{
  "model": "masked image model",
  "crop_scale_min": 0.7,
  "norm_position": "pre",
  "head_dim": 16,
  "bias": "all",
  "inner_norm": false,
  "init": "torch_default",
  "shampoo_beta": 0.95,
  "max_precond_dim": 1536,
  "one_sided": false,
  "gradient_centralization": true,
  "batch_size": 384
}
Rows from block 4, named by matrix and row number. Rows with one number belong to one attention dimension. Each number is 128 + 32 x the weight over its row's rms, rounded and kept within 0 to 255. All counts start at 0. After the name is the row's rms in percent of the matrix's.
# q: window attention query (model.blocks.4.attn.q.weight, 128x128), inputs 0-127
# k: window attention key (model.blocks.4.attn.k.weight, 128x128), inputs 0-127
q.48 113 [140 164  56 175 123 125 146 151 121 137 143 160  93  97 168 158 112 116 190 103 114 162 154 174 114 132  60 126 114  85 105 148 162 149  77 131  88  82 158 157 106  95  58 177 171 146  56 128 161 108 106 141  63 116 151 153 124 116 111 104 148  70 205 103 136 131 111 198 162 145 110 115 143 169 124 148 141  98 139 152  77  97  88 179 124 125 121 156 147 140 102 117 111 171 109  93  97 141 127 146 124 122 121 119 101  88 118 188  95 138  79 164 130 105 150 127 170 157 124 152  78 189 175 139 127 126  73 147]
k.48 125 [126 123 136 156  67 171 141 165 113 144  91 100  85 127 166 167 151 152 112 151 142 143  82 117 123 114 125 140 163 105  68 115 109  65 147 168 157  42 151 198 148 124 149 185  65 118 109 117  64 170 120 168 132  95 151 123 149 131 110 107 107  94 105 114 131 179  92 101 136 145  77  99 150 103 118 156 130 142 122 157 144 155 112 155 146 174 219 101 176 190  84 160  87 108 124 133 104 163 132 107  60 120 125 116 108 148 141  90 147 164 155 122 117 196 100 123  97  95 131 103  78 112 122 122  62 144 125 142]
q.49 102 [177 140 136 117 126  95 120 185  97 170 194 138 158 139 154  92 100 111 126 170 132  99 141 157 145 133 134 149 183  65 163 163 149 112 138 168  95 163 135 145  78  89  84 121 149 188 149 101 117 131 184 100 102 195 140 130 101 124 148 106 117 157 142 143 135 124 114 135 125 149 234 182 102 136  80 108 104 125 140 129 129 107 165  86 110 178  59 110 120  52 148  94  97 175  76  81 108 122 100  51 116 161 129  83  95 150 173  98  89 140 123 132 146 138 112 169  87 106 140 147 149 113 145 108 141 114 112 116]
k.49 095 [138 153  67 152 122 128 140 137  73 189 179 116  58 138  85 138 184 142 110 102 167  93 169 102  72 114 125 100 111  58 108 163 160 127 111  95 137 121 115  74 121 114 144 135 155 189 136 124  74 128 139  99 152  95  92 172 153 118 147  92 147 116 131 108  68  89 110 156 141 182 144 152 142 125 148 124 172 105 129  65  50 133 142 168 140 168  63 108 111  87 102 123 140 173 121 125 102 129 130 124 143 127 110  60 142  93 161 152 138 176 111 100 138 123 172  91 169 161 132  89  95 202 147 114 150 144  85 133]
q.50 138 [114 108  99  56 125 138  94  94 117 171 117  55 147 138 148  73 157 143 152 157 130 136 145 122  96 192 133 120  87 154 125 183 103 159 110 152 136 110 156  82 144 174 132 159 124 116 142 122 139  87 135  86 117 113 112 132 121 148 117 144 104 143 118 125 152  78  94 154 173  50 134  80 114 154  99 111 124 118 120  97 110 101 141  98 163 104  48 103 111  81 119 129 136 240 131 164  72  86 140 106 113 169 183 166  71 101 168 167 133  99 110 101  59 135  99  69 138 164 120 135 133 109  73 136 105 137 109 127]
k.50 120 [149 107 140  67 100  84 103 108 138 110  87 113 132 204 171 126 101 215  80 139 174  86 188 133 133 119 104 121 142 140 107 170  97 110 119 165 153 122  69 114 148 159 161 122 116 140  96 190 115 180 139 135 151 125 140 109 137  74 111  81 140 105 142 185 111 120 156 157 157 101  95 100  88 147 118 135 144 119 176 131 136 164 154 172 123  95 122 132 149  94  91 170 117 133 157 177 124 205  66 167 162 114 153 116 149 114 152 171 134 151  81  84 151  96 213 101 150  90 148 123 119 138 183 145 159 140 164 138]
q.51 100 [118 116 123 149 117 162 138 211 105 130 145 162 126 196 109 175 135 110 102 137 144 142 116 113 111 158 135 162  99 131 150 199 110 124 126 161 200 104 140 170 159 131 126 217 143 145 162 123 108 130 145 122  56 173 144 121  99  74 138 156 109 167 101 111 134  88 116 194 194  96 118 131 105  76 128 167  89  92 138 122 100 125 108  59 154 124  77 158 133 115 211 151 119 162 101 113  70 126 122  84 149 101 144  96 139 131 102 111  96 156  79 141 115 159 139 138  97 126 122 111  79 133  84 151 128 107 133  50]
k.51 114 [ 83 190  32 110 110 193 108  89 123 119  87  93 149 127 125 116 147 132 101  94 115  95 109 198 150  97 140 101 180 157  60 132  97 113 136 111 149 185 139 134 143  84 142 125 138 181 150 127 124 104 136 169 118 125 133  88 160 151 110 117 140  83  88 141 138  76  98 166 130 116  99 129 178 116 112  69 143 135 132  98 200 131  90 134  92 102 105 168 198 128 151 123 181 105 173 174 172 164 131 146 141 128 128  94 150 113 108  94 117 137  99  89 123 155 212 116  93  87  88 118 140 132 127 182 148 105 149 159]
q.52 095 [116 105 158 110 169 135 159  71 120  80  68  80  74 158  86  61 167 134 162 128 157 113 171 167 107 150 192 139 160 127 111 115 134 121 136  98 176  84 136  94 109 151 174 119 113 137  93 135 160 102 131 152 101 104 102  95 155 118 177 143  86 114 115 216 143 125 200 138  77 108  66  84 135 133 110 149 132 129 154  47 123 141 106 141 204  89  82 147  99 136 138 148 152 146 133 115 115 152  78 142 134  91  85  75 123 125 111 147 175 137 123 193  72 165 136 123 115 123 139 150 140 119 151  90  98 113 117 134]
k.52 095 [133 145  84 183 142  65  97 103 110  97 143 120 136 139 171 141 114  84 123 159 154 166 130 115  83  91 122 142 118 178 157 138 156 165 116 129 181 165 109 148 163 175 124 132 172  94 111 106 152 115 182 107  95 103 158 172 157 150 179 130 124  63 127 168  88  96 169 130  63 129 127  81 104 112 159 148 118  89 157 181 157 143 143  84 103 170  81 171  81 162 131 116 138 115  64 126  99 175 145 113 120  75 147 121 136 156 121 157  76 146 123 168 123  86  86 152 132 171  84 125 149 120 180  95 114 109 217 160]
q.105 096 [ 84 189 129 142 122  96 150  82 127 138 137 125 112 174  95 136 197 103  96 141 154 114  94 147  90 144 124 194 134 142 126 120 122 170 136 189 156  67 187 118 156  97 152 152 159 108 159 174 118 113 117 128 144 136 147  63 167 155 117 100  79 165 174  90  86  99 190 145 115 121 143 161 134 142 122  86 107 134 141  95 142 167 116 138 129 116 134  78 176 105 118 122 121 165 188  82 129  96 143 123 174 143 178 149 135 151  81 131 139  55  74  91 114  94 173 164 159 128  59 164 141 149 130 123 180 151  81 169]
k.105 093 [192 111 143 101 136 107 151 136 113  82 118 108 151  92  83  84  92 162 108 164 147 119 161 148 148 118  80 164 110 130 156 145 153 142 146  40 156 153 142 190 116 170 134 114 112 191 143 123 100 147 151 119 125 191 178 172 175 100 124  99 155 186 151 110 138 154 106 118 139  77 156 128 107  67 133 125 177 104 120 118 195  94 129  96 116 168 171 128 127  69 120 153 114 100 113 176  97 166  60 153  99 162 185 142 112 114 126 128  74 136 157 129 119 158 110 120  80 126 136 115 109 153 179 170  63 126 184 112]
q.106 106 [125 132  94 119 182 136 116 110 146 118 130  98 143 198 155  67 187 119 127 157 115 137 112 127 149 136 182 163 144 157  96 150 122 152 203 111 180 171 139 153 108 129 134 154 170 108 118 123 149  92 157 139 111 110 176 127 140 120 156 136 132 144  89 158 131 112  71 181  85  76 129  91 122 146 124  30  60 121 160 119 132 149 123 103 158 116 156  69 109 139 108 114 151 145  77 104 100 111 124  72  62  95 162 107 120 168 111 128 199 173 129 162 104 196 144 136 147 102 180  91 153 160 173  76 131 131 129 101]
k.106 100 [176 164 148 155 148 195 133 129 140 129 124 173 136 154 168 109 138 146  92 104 142 113 137 153 184 109 166  97  64 100 154 139 131 138 105 154 138  80  62 141 131 181 120 154 196 137  59 173 178 152  84 157 140 149 146 118  99 103 139 124 149  82 114 146 119 118 136 204 105 155 101  97 156 116 124 169 134 109 155 105 165 117  98 166  57 126  88 103 113 131  83 100 125 114  99 133 110 125 127  78 103 107 123 157 135 150 109 137 104 146 155 167  95 181  34 173 175 151 129 111 210 146 114 163 128  84 150 155]
q.107 119 [109 138  60 157 140 138 123  94  62 149 130 158 105 179 105 206  99 153 114 192  97 130 126 142 140 133 167 104 109 123 101  56  99 165 165 156 130 109 109 156 121 160 140 127 137 138 139  93 138 134 110 114 104 162 139 146 129  83  95 131 106 171 119 149  33 155 203 179 147 158 119 108 138  86 116 155 159 189 133  86 128 158 105  86 184 101 113 126 161 129 180 129 114  80 171 160 135 137 140 137 170  81 168  55 163  95 138 150 120 120 128 145 148 160 111 127  87  83  94 150 153 137 111 151 100  76  78 157]
k.107 105 [199 127 150 144 133 159 128 160 124 117  99  96 115 140  89 155 163  96 144 116 150 110 125  94 125  88  87 134 110 157 133 255 156 136 144 139 118 117 148 150 121 115 110 104 123  69 132 125  83 121 128 140 135 108 101 123 151 174 124 163 115  88 140  98  96 197 106 135 170 205 145 135 182  96 139 144 203  72 118 165 181 167 132  88  79 155  84 128  73 107 144 122 134  66 103 125 128 147 130 142 145 136 105 135 136 126 129 104 105 171 158 104 155 139 164 172 122 132 161 121 144 185 104  63  51 107 152 110]
q.108 118 [ 66 109 164 186  75 162 149 138 125  99 139 135 121 127 119 167  90 129 172 134 100  96 172  96 138  74 122 113 186 130 149 100 107  68 164  66 108 165 155 125  93 130  95 181 122 156  90  74  57 139 140 136 124 176  98 122 142  95 148  38 172 124 165  78 103  99 108 121 167 104 137 142  90  64 137 138  96 102 129 174 121 115 140 125  83 140 179 127 117 184 162 147 104 126 137 142 103 116 130 143 167 136 158 182 132 136 151 158  60 105 147 113 129 192 107 144 124 137 201 165 119 127 105 100 140 119 127  91]
k.108 103 [ 96 152 149 130 105 128  71 156 166  99 119  50 188 139 127 115 127 140  58  78 163 148  64 121 126 102 100 143 121 167 104 132 104 127  68 186 163 133 157 165 177  76 149 144 141 108  87 138 149 141 151 147  98 127 152 134 160 143 119 180  66 152 109 120 144 150  85 127 153 118 113  82 189  89 100 139 163  66 114 102 137 101 136 147 124 131  98 124 184  98 165 128 116 131  96 160  51 131  96 193  87 109 110 136 151 132 119 103 140 158 178 134  99  75 156 107 112 124 125 166  87 121 155 164 200 147 127  84]
q.109 129 [114 158 111 214  99 145  65 134 151 135 100 123 171  61 133  63 111 156 181 133 136  97 147 114 120 109 132  82 177 204  91 167 127 129 130 117  66 102 150 118 129 144 143 146 142 109 132 159 137 211  93  95 144  81 172 129 161 192 127 111 123 134 133 120 147 154 100 121 119 163 102 107 126 179 129 189 175 130 145 128 137 125 163  60 144 118 117 112 151 136 166 128  84 159 192 116 117 128 169 129 169 101 161 156 119 130 103 124 124  92 123  82  64 184 135  97 130 143 210 114 138  79 123 143 149 137 130  93]
k.109 106 [112  92 176 132 155 120 133 160 102 142 122  92 167 107 104  82 131 123 109 149 118 141 156 157 126 124  91 118 158  90 153 123 129 137 122  95 143 185 127 102 150 151 152 159 130 145 158 124 130 114 134 101 141 135 112 163 176 159 163 161 138 107  93 138 136 161 125 200 156 128 106 182 107  70 130  57  19 133 147 109  72 148 108 109  97 192 137 107 148 197 111 107 125 145 106 126 110  79 112 158 141  79 194 134 152 163 128 130 123 128 159 177  95  80  93 142 113 106 126 159 137  38 166  88 148  51 143  70]
q.110 119 [119 127 154  91 128 119 100 130 150 105 105 178 127 152  84 178 107 206  87 137 168 175 196 133 140 129 105 100 151 129 157  97 184 143 148 119 104 102 117 150 189 156 112 134 105  89 125 121 133 115 119 107 135 170 137  26 149 153  99  93 105 147 156  97 117 194 174 150 129 157 131 119  83 110 131 117 179 110 114 188  90 125 146  86 125 174 162 178  74 151 115 140 152 135 135 107 103 134 107 147 144 125 170 133 167  83 121 115  41 128  98 129 145 128  98 112 103  89  60  97 101 187 156 156 110  78 157 163]
k.110 111 [175 123  56 141 147  92 135 152 202  90  92 121 159 152 111  94 120  66 167 114  73 184 173 117 120 141 132 137 141 197  50  72 179  87  99 104 140 137 119 105 135 129 142 101 126 108 109 152 169 108 135 156 139 104 138 150 172  88 137 163 133  73 111 140 147 131  59 113 190 142 133 109 139 151 107 131 153 122 104 135  48 119 127 111 157 135 125 165 129 102 195  58 106 148 103 127 146 128 130 187 123 121 145  84 138  92 158 131 112 142  78 158 149 110 145  60 118 126 181  91  70 100 118 150 133 142 130 115]
q.111 101 [147 108 121 104 160 109 112 119  95 156 105 155 156 171 138  95 140 139 183 143 119 134 142 177  67 162 117 162 125 130 130 127 142 155 106 198 131 127 101 105 151 126 160 135  85  61 111 159 101  99 139  87  65 159 164 101 152 175 173 149  75 173 148 129 134 105 123 171 149 167 142 139 117 127  68 122 157 165 148  72 169 129 142 182  96  83 125  65 192  67  86 129 132 164 131 147  91 123  83 104 112 112 134 136 122 159 100 123 142  76  95 108  66  97 108 157 162 177 125 125 161  55 166 199 136 131 110 136]
k.111 099 [137  64 132  79 149 102 166 137 126  73 116 145 180 113 116  88 120 139 102  89 127  96 244  89 122 163 198  77 101 133 132 174 124 155 131 147 114 146  75 128 105 156 142 131  97 141 134 153 112 180 132  98 149 131 113 172 123  74 149 190 170 105  82 114 106 130 128 145 146  78 163 170 106 102 140  94  66 148 138 124  87 139 167  77 165 129 139 140 129 147 129 162 137 146 165 141  80  66 138 144 109  79 142 123 140  90 145 175 129 155 134 140  93 132 144  99 114 130 142 102 133  58 188 151  99 150 147  62]
q.112 104 [135 101 110 152 125  77 128 132 153 118 160 169  73 164 126 148 127 109 112 166 119 149 128 133 117 106 199 116 156  92 131 136  44 148 156  92 169 159 115 149 202 112  82 127 112 192 142 121 149 129  81 106 121 130 134 128 131  66  99 188 150  95 111 148  57 117 143 138  98 124 160 149 102 161 181 135  35 119 103 115  69 171 143 125 215 109 137 158 122 171 199 104 110  93  97 129 153 152 175  95 102  95 139 107 146 164 126 156 134 198 146 118 137 133 119 162 123 138 136 117  91 143 137 127 136 149 115  66]
k.112 103 [133 112  89  98 119 165 155 103  98 147 133 153 153 123 117 146 137 117 125 138 127 114  62  33 127  86  99 152  82 136 106 145 176 161 144 108 148 114 146  79 134 131 176 156 156 187 118 143  98 139 100  91 172 191 137 138 140 146 144  70  84 148 106 161  73 114 176 145 151 151 137 164 116  95 151 126 176  83  98 185 131 191 162 163 164 118  68 106 103 139 110 193 186 128 110 135 161 133 130 177 161  75 161 141 100 162  80 126 106 158 148  68  93 133 122 164 123  69 109 116 122 156  82 117 127  91 123  90]
q.113 083 [161 134 167 108  99 149 121 111 159 118 175  76 179 162 187 172 113 127 132 158 128 155  97 159 110 130 106 187 110 148 111 181 154 112 123 108  97 139 127 118 103 150  89 163 140  89 152 143 130 113 125 116  93 199  61 128  88  74  90  99 105 131 163  88 162 117 168 114 136 107 136 125 116  99 118 127 125 130 133 135  94 116 129  52 118 143 142 136 108 108 139 186 138 180 125 218 182  86  92 143 116 172 111 141 101  70 148 135  61 152 144 119  96 182 104  81 105 120 105 150 177 187 106 160  46 134 146 121]
k.113 092 [107 193 116 149 134  21 131 189 120 110 155 130 197  87 133  98  65 166  88 111 143 158 122  77 160 114 135 136 126 128 117 166 128  85 112 137 180 100 117 131 125 103 137  76 194 118  86 111 129  92 146 162 118 173 119 124  79  89 155 138 138  83 149 128 156 106 132 155 166 154 135 113 197 116  66 145 166 163  86 119 113 133 123 159 117 149  98 219 136 139 106 119 117 197 157  97  81 145 117 133 156 143 122  86 130 115 143  83 172 163 118 192 130 167 136 106 131 100 168 129 117 134 150 138 170 123 166 145]
q.114 075 [166 163 187 146 102 132 128 156 119 117 143 117 138 138 155 149 107 132 143 107  96 145   8 148 183 118 159 133 156 154 131 198  98 153 101 123 208 111 149 182 122  96 130 172 121  98 175 157 133 121 126 124 124 141  57 114 117 133 112 111 145  83 157 141 125  94 123  73 157 104 101 187  97 163 123 181  89 105 124 124 128 211 163 133 147 114 128 182 153 147 158 137 110 204 160 124 119 124 142 113 122 162 154 115 143 124 144 124 163 157 121 109  74 165 158  82 189 127 128 134 107  99 135 123 112 165  73  63]
k.114 094 [161 164  12 138  75 141  99 194 148 180 127 134 137 123 171 126 160  82  91 146  74 103  87 126 104 154 120  89 120 107 149 136 111 155 113  77  72  95 160  73 103 121 192 133  91 167  70 118  89 107 111 123 179 193 163 151 104 187 144 131 112  42 131 125 137  81 127 151 118 147  98 117 133 107 149 119 128 171 136 120 187 116  98 172 153 142 127 118 125 154  89 126 150  71 110 117 161 128 113 104 154 159 115 103 141 150 152 111 113 108 125  92 147 159 111 143 149 104 163 141 190 169 169  94 121 124 140 135]
q.115 089 [154 149 127 125  91 148 137 114 129 120  87  85 167 123 147  98 134 104 170 120 130 149 113 115 137 114 110 153 116 166 123 110 117 158 157  54 138 124 119 107 104 107 174 104 139 127 114 139 150 182  97 148 189 128 166 127 168 162 178  86 117 227  82 118 139 181 106  58  99 149 101 149 141 168 114  62 146 148  56 146 191 136 121  88 154 131 118 126 163  93  83 103 134 103 106 172 128 135 121 167 112 126  91 163 207 180 123 123 145 121 115 116 122 151 182 139 183 147 117  85 167 180 123  73 188  96 103 141]
k.115 096 [158  95 126 122 196 100 149 111 110 136 115 100 168 131 125 140  84 160 169 182 119 155 110 150 157 129  90 169 116 105 193 101 107 133 158  50 180 208 181 136 116 198 170  76  94 112 163 158 109 105 121 184 136 133 105 183  98 105 133 118  93  69 141 149 109 138 130 154  74 110 168 136  94 122 112 115  92 155 153 116 178 121 114 161 180 147 119  85 146  44 104 101 133  98 150 128 122 140 114 109 104 149 132 110  91  98 126 109 140  95 168 103  61 147 160 158 112  79 131 181 162 109 163 132 137 129  98 125]
q.116 087 [123  90 130 104 120  88 157 115  80 180 154 109 122 142 113 149 138 151 155 183 123 113 196 182 154 145 165 134 109  69 153 124 134 180 205 125 152  99 164 144 192  82 117 122 110  86 113 118 117 136 150 146  88  82 114 152 102 115 161 112  83 150 134 218 137  74 109 188 105 109 129 139 134 143 154 128 168  97 138 161  98 102  84 130 202  84  97 144 103 135 158 101 156 164 142 152  78 130 123  82 163 181 175 130 131 129 108 174 151 203 115 123 124 132  95 167 115 187 141 125 154 130  88 105 138 106 117 168]
k.116 084 [ 79  84 132 151 148  81 150 150 119 119  49 126 184 116 117 135  80 149 156 104 127  98 119 117 155 105 141 116 122 132 107  98 129 174 100  99 141 134 120 132  77 172 151 155 121 175  61 113 143 181 108 110  89 115  90 135 138  78 187 166 141 202 114 107  99 109 175 150 153 107  97 100 153 174 141 160 121 104 165 165 114 140 159 114 112  74  72 179 113 123  69 176 135 149  69 118  86  98 192 199 135 120 113 167 139  83 162 178 101 113 145 187 129 124 116 155  90 154 119 136 144 121  79 160 117 162 141 143]
q.117 086 [115  94  91 103 134  96 200  98 155 143 121  57 173  92 152  99 175  96 112 141 147 145  93  97 135 109 105 100 104 126 119 158 146  73  98 178 201 120 137  72  90 128 102 100  78 120  74 109 107 127 130 123 143  74 111 204 192  92 216 110 110 166 108 144 115 114 100 122 137  83 114 129 116 143  67  83  99 102  88 136 145 141  99 163 105 135 110 131 119  93 148 136 138 151  82 113  81 174 167  88 108 124 117 172 169 154 130 181 115 180 104 153 125 105 140 142 161 150 125  93  95 158 141 107 176 125 116 168]
k.117 089 [177 100 160  95 199 157 123 127 151  92 149 126  99 122  60 171 138 141 134 128 132 144 216 142 146  91 103 129 119 190 199 185 116 210 164  95 140 161 143  97 153 187 113 155  84 147 137 105 136 125 107 154 173  87 136 112 157  98 175 141 142 127 147 152  65 165 133  91  85 147 123 149  96  99  98 141 120 120 130 157 176 123 127 125 129 126 123 130  62 125 108 155 115  71 118 138 115 149 126  94 101 170  80 121  84  56 185 150  96  95 124 136 169 127 114  92 110 188  90 115 134 149  90 157 112 100 135 118]
q.118 075 [117 183 126 181  83  95 118 137 127 167 102 141 162 148 197 164 136  73 112 129 110 103 111 117 173  92 108  59 153 116  84  60 198  59 105 101 121  62 161 133  89 106 108 153 113  71  92 120 166 158 146  91 135 123 113 149 125 161 159 120  96 115 152 119 163  84 142 138 154  85  47  79 100 167 101 126 174 142 139 113 113 119 172  72 147 119  75 108 174 121 122 126 102 161 153  96  86  99 105 111 183 159 136 162 150  96  88 118 145 127  95 147  68 131 104 148 147 118 114 109 137 134  82 134 134 139  89 139]
k.118 092 [ 97 142  74 133 152 124  69 146 100  61 143 176  71 161 148 199 150  89 159 135 107 149 169 150 114 143 129 156 145 150 113  35 105 157 118  79  93 100 143 155  98 163 132 155 135  96  89 161  79 114 118 179 102  97 162 143 160  87 100 143  88  80 163 116 102 134 153 163  91 157 136 109 125 110 144 123 170 168 148  83 128 104 184  87 125 110 159 174 172 133  41 133 110  90 122 112 149 119 110 121 104 144 150 129 138 114 101 124  89  79  98 119 160 196 151 151 151 140 121 111 169 168 138 148 136 104 171 183]
q.119 073 [ 90 156 125 166 110 122 167  60 164 190 135 165 109 163 153 150 147 177 157 183 103 118 114 125 131 147 135 124  94 104 142  82 109  87 100  93 123 148 170 141 148 185  98 127 150 130  90 120 145 135  74 113  94 110 138 170  88 183 194 144 101 126  90 175 150 104 161 130 169  94 135  99 151 123  90 186 212 110 148 137 106  69 153  93 195 121  95 110  63 124 147  79  76 129 131 112 111 160 137  80 197 179 118 123 116 112  74 188 114 115 124 122 135 109 163 138 107 167 118 132 140 123  84 147 115 108 127 142]
k.119 081 [105 129  98 104 140  86 114  55  91  66 134 116  78 107 104 164 198  63 138 123 119 115 172  96 134 117 152 143 109  76 139 114 189 171 111  79  94 132 116 156 126 170  93 121 129 131 139 123  97 190 148 167  98  78 163  83 143 109 152 161 116 154 102 157  77  99 189 126 146  71 101 134 139  80 118 175 161 114 153 153 124  94 154 145 142 111 121 195  81 148  67 153 115 110  88 131 147 165 115 118 124 149 124 136 144  93 107 153 115  94 149  58 121 138 122  93 110 134 150  62  82 142 106 152 103  76 147 178]
q.120 089 [115 151 137 174 130 148 139 107  94 151  76 115 132 108  62 134 128 128 113 128  74 108 150 130 131 107  97 108 132 128  82  71 162 182 133  93 125 114 145 132 136  94 207 156 181 141 221 128 130 100 102 156 153  93 187  81 131 153 127 206 109 195 144 143  72 152 133 117 126 127 157 138 110 111 140  79 168 170 177  94 126 124 117 115  95 149 146 114 128 141  58  96  52  94 157 117 143 145 155 128 140 167 156  73 114 119 105 154 138  57 132 154 157 130 162  59  99 127  98 146 135 163 145 162 132 123 130 177]
k.120 092 [164 121  88 104 137 112 100  19 128 131 138 114  84 145 114 107 201 123 121 132 120  84 135 129 109 164 147 144  95 167 115 172 118 140 106 160 172 151 137 135  89 122 123 105 114  95 173 122 178 101 105 129 118 114 154 166 132  98  83 154 100 134 136 160 105 134  93 170 172 107 114  71 114 150 102 136 111  90 122 111 203 105  77 100 137 163 114 141 156  96 151  80 138  85  88 143 143 152  73  64 114 161 101 124  91  76  94 139 153  93 152 107 120  70  71  81  86 141 122 116 160 159 206 184 106 104 131 162]
q.121 080 [117 192  73 158 126 137  98 188  94 158 142 155 139 103 142 102 182 131  84 128 164 138 130  92 185 130 155 116 120 129 157 107 150  28 107 149  92  88 139 116 119 182 161 187  91  53 118 133 118 163 148 131  86 171 116 115 111 127  99 133 136  23 141  71 138 118 170 111 187  88 152 137 127 132  92 174 120 118 108 107 116  89 153 102 160 151 134 130 136 145 146 170 139 141 149 109 107 131 147 110 189 100 134 128 101  83 129 115 107  90 128 164 161  97  70 195 126  63 147 154 153 107 116 158 129 117 131 134]
k.121 082 [ 41 169 129 170 134 185 123 227 133  82 144 145  83 129 196 113 107  72  97 137  73 158 156 147 115 111 141 116  91 139 151 115 182  79 139 119  97  62 102 136 127  86 138 166 211 134 147 159  97 128 105 107  81  86 116  92  86 154  71 129 108 114 146  99 156 132 160  83 123 123 181 143 168 140 114 132 146 186 113 100 113 121 134  82 138 140 153 148 179 185 121 149 109 131 153 124 111 134 128 124 120 130 110 116 128 186 137  88 143  77  58 166 140 133 105 128 144 117 176 131 101 159 118 130 100 131 119  94]
q.122 082 [163 145 132  93 121  92 151 109 120 153 156 123 132 237 148 153  84 116 130 120  61 135 140 117 213 167  94 173 189 154 105  91 113 185 104 104 148 162 121 174 108 104 110  98 125 147 113 123 163  98 107 138 119 138 173 186 129  37 107 113  90 166 121 110 125 115 165 171 122 139 119 128 129 141 139 140 144 104 113 163  85 103 105 165  87 104  90 175 105  99 148 115 166 112 129 163 140  90 111 150 144 188 145 171 156 104  83 180 128 138 113 168 138  91 147  64 146 134  97 141 128 154 127 119  51 103  93 160]
k.122 103 [116 165  63  50 128 101  95 104  99 104 119  98 133 121  97 135 150 100 137 118  87 122 144 113 144  87 148 139 164 163 105 140 149 106  97  64 202 169 118 106 123 190 112  93 128 162 160 148 156  75 135 188 124 123 168 160 179  63 147 175 117 214 157 168 124  93 171 136 114  80 142 114 135 151  94 106 135  79 136 104 186 110 136 116  92 131  94 165 121 170 131 142 130 124 147 138 115 183 117 150  88  75 145 158 107 117  95 138 130 150  93 166 126  69 116  49 124 112  99 117 136 133 146 181 144 116 146 176]
q.123 072 [ 55 115  91 166 168  77 196 133 193 171 138 142 121 130 133 120 166  96  89 116 157 156  87 101 147 146 144 110 116 174 145 112 153  44 108 199 116 146 127 158 127  90 160 116 103  80 114 133 165 133 154 141 105 111 100 162  89 138 129 142 135  85  55 169 148  68 148 139 174  88 149  60 160 135 104 162 122 121 127  86  90 109 151 164 162 144  86 177 136 101 192 135  93 114 134  99 154 114 129 118 120 128 109 140 126 163 109  94 114  82 134 116 198  70 124 183  92 129 130 138 155 132 113 106 124 107 171 168]
k.123 083 [171 112 161 116 144 170  76  69 113   4 176 137  50 138 118 146 148 154 117 139 162 135 103 127 117 141 130 151 100 139 150 155 132 140 167 116 145 139 142 166 155 167 100 173  80 125 156 124 110 119 144  95  49 155 114  73 127 139 109 104  80 177 104 126 182 135 172  56 156 113 121 150  94 101 166 112 152 113 120 140  87 133 140 109 134 139 102  93 109 118 103 138 140 118 138 177 209 125 106 165 141 123 158 123 145  93 110 137 155 137 136  89  60 108 137  79 124 128 110 121  70 189 108 128  70 114 149  98]
q.124 094 [161 133 199 144 132 182 103 148  87  67 101 144  99 119  93 167 168 150 113 119 141  96 129 131 162 146 167 154 106 138  83 116 125 158 156  69 145 149 138 169 172  86 181 131 136 119 144 114 116 111 119 141 168 138 106  83 142 116 106 122 139 149 104  86 110 129 170  69 146 120 116 102 105  85 153  65 155 196 146  96 164 159 120  39 155 101 145 105 167 159 125 159 105  71 142 135 152 144 115 165  77  90 118 104 160 165 159 153 142 101 164 171 146 141 190 113 132 115  90  94 129 206 135 154  54 122 110  92]
k.124 091 [141 180 126 119 110  61 165 134 121 103 119 158 185 116 119 149 154 128  93 106 106 138 111  65 194 148 154 164 105 157 108 166 126  49 119 122 123 138 158 152  81 136 149  90 131  74 116 124 199  92 106 143  92 136 130 129  62 124 123 184  86  72 175 160  98 125 124  97 141 102 107  70 155 137 143 155 120 117 100 128 159 163 141 141 170 153 158  92 169 136 158 111 125 190  69  99 144 179  93 140 185 192 138 151 120 116  97 125 206  99 116 182 101 148 159 152 117  92 133 113 140  91  92 137 142 131 133  89]
q.125 071 [ 89  74  84 127 173  74 220 104 154 184 147 120 120 101  89  51 145 127 160 140 140 117 154 128 141 125 168  91 141 137 166  82 133 102  95 190 180 165 131 109 142  77  97  52  87 153 101 105  73 129 142 158 141  75 106 118 150 137 195 176 137 116  80 173 153 117 113 145 131 129 147 135 149 101 120  81  81 117 126 158 161 120 139 150 141  84  96 100 129 113 128 100 145 101  99 106 127 156 162 124 113 102 104 160 142 197  87 159 165 134 165 136 133  75 140 164  92 141 151 129 104 182 123 120 150 120 149 182]
k.125 084 [107  88 171 123 111 136 146  96 111 100 189 100  82 155  29 143 148 142 184 178 177 124 149 128 108 121 210 123 160 168 169 146 156 163 172 159 144 154  96 111 152 191 126 135  62 197 152 110 111 144 123 171 157 103 115 130 171 163 134 118 108 188 101 146 116 136 141  76 136  58 129 176  82 120 112 128 122 106  97 170 111 117 115  47 137 118 101  81 123 107 131 187 171 115 116 168 165 135 154 108 127 157 113 158 117  63 105 117 143 126 121  99 111 123 151 118 114 157  98 138 105 136  89 134  86 129 154 127]
q.126 108 [165 179 163 110 135 142 127 132 131 156 120 171  68 185 118 128 133 150 115 139  67  99 161 160 163 143  59 145 100 108 139  76 148 173 135  90  65 146 112 130 128 138 155 129 156 154 137 158 108 110 117  89 118 192 102  96  76 160  91  66 137 140 171 116  85 168 131 169  90 149 134 134 165  92 171 164 166 136 183 116 106 136 143 132  58  97 121 141 129 126 106 117 122 152 133 149 174  96  50 168 120 140 147 105 115 105  95 123  94  56 125  96 202  58  93  77  98 111 113 137 138 108 116 124  86  97 126 148]
k.126 091 [171 156  58 100 110  92 137  71 102 105 132 133 123 131 152  82 164 116 159 175 133  98 147 141 108 175 121 115 112 138  92  85 130  87 104 133 168 121  95 147 101 123 152  92 157 151 166 134 125  83  81 134 125 179 139 173 163  82 107 118  86 168 114 140 179  90 118 112 110 108 142 120 114 186 108  96 159 147 104 109  87  91  97 159 120 127 116 101 104 123 177 109 111 108 140 127 198 174 102 120 115 122 214 162 162 216  96 131 184 129 118 129 123  96 110  40 124  99  99 115 122 195 180 115 123 104 143 175]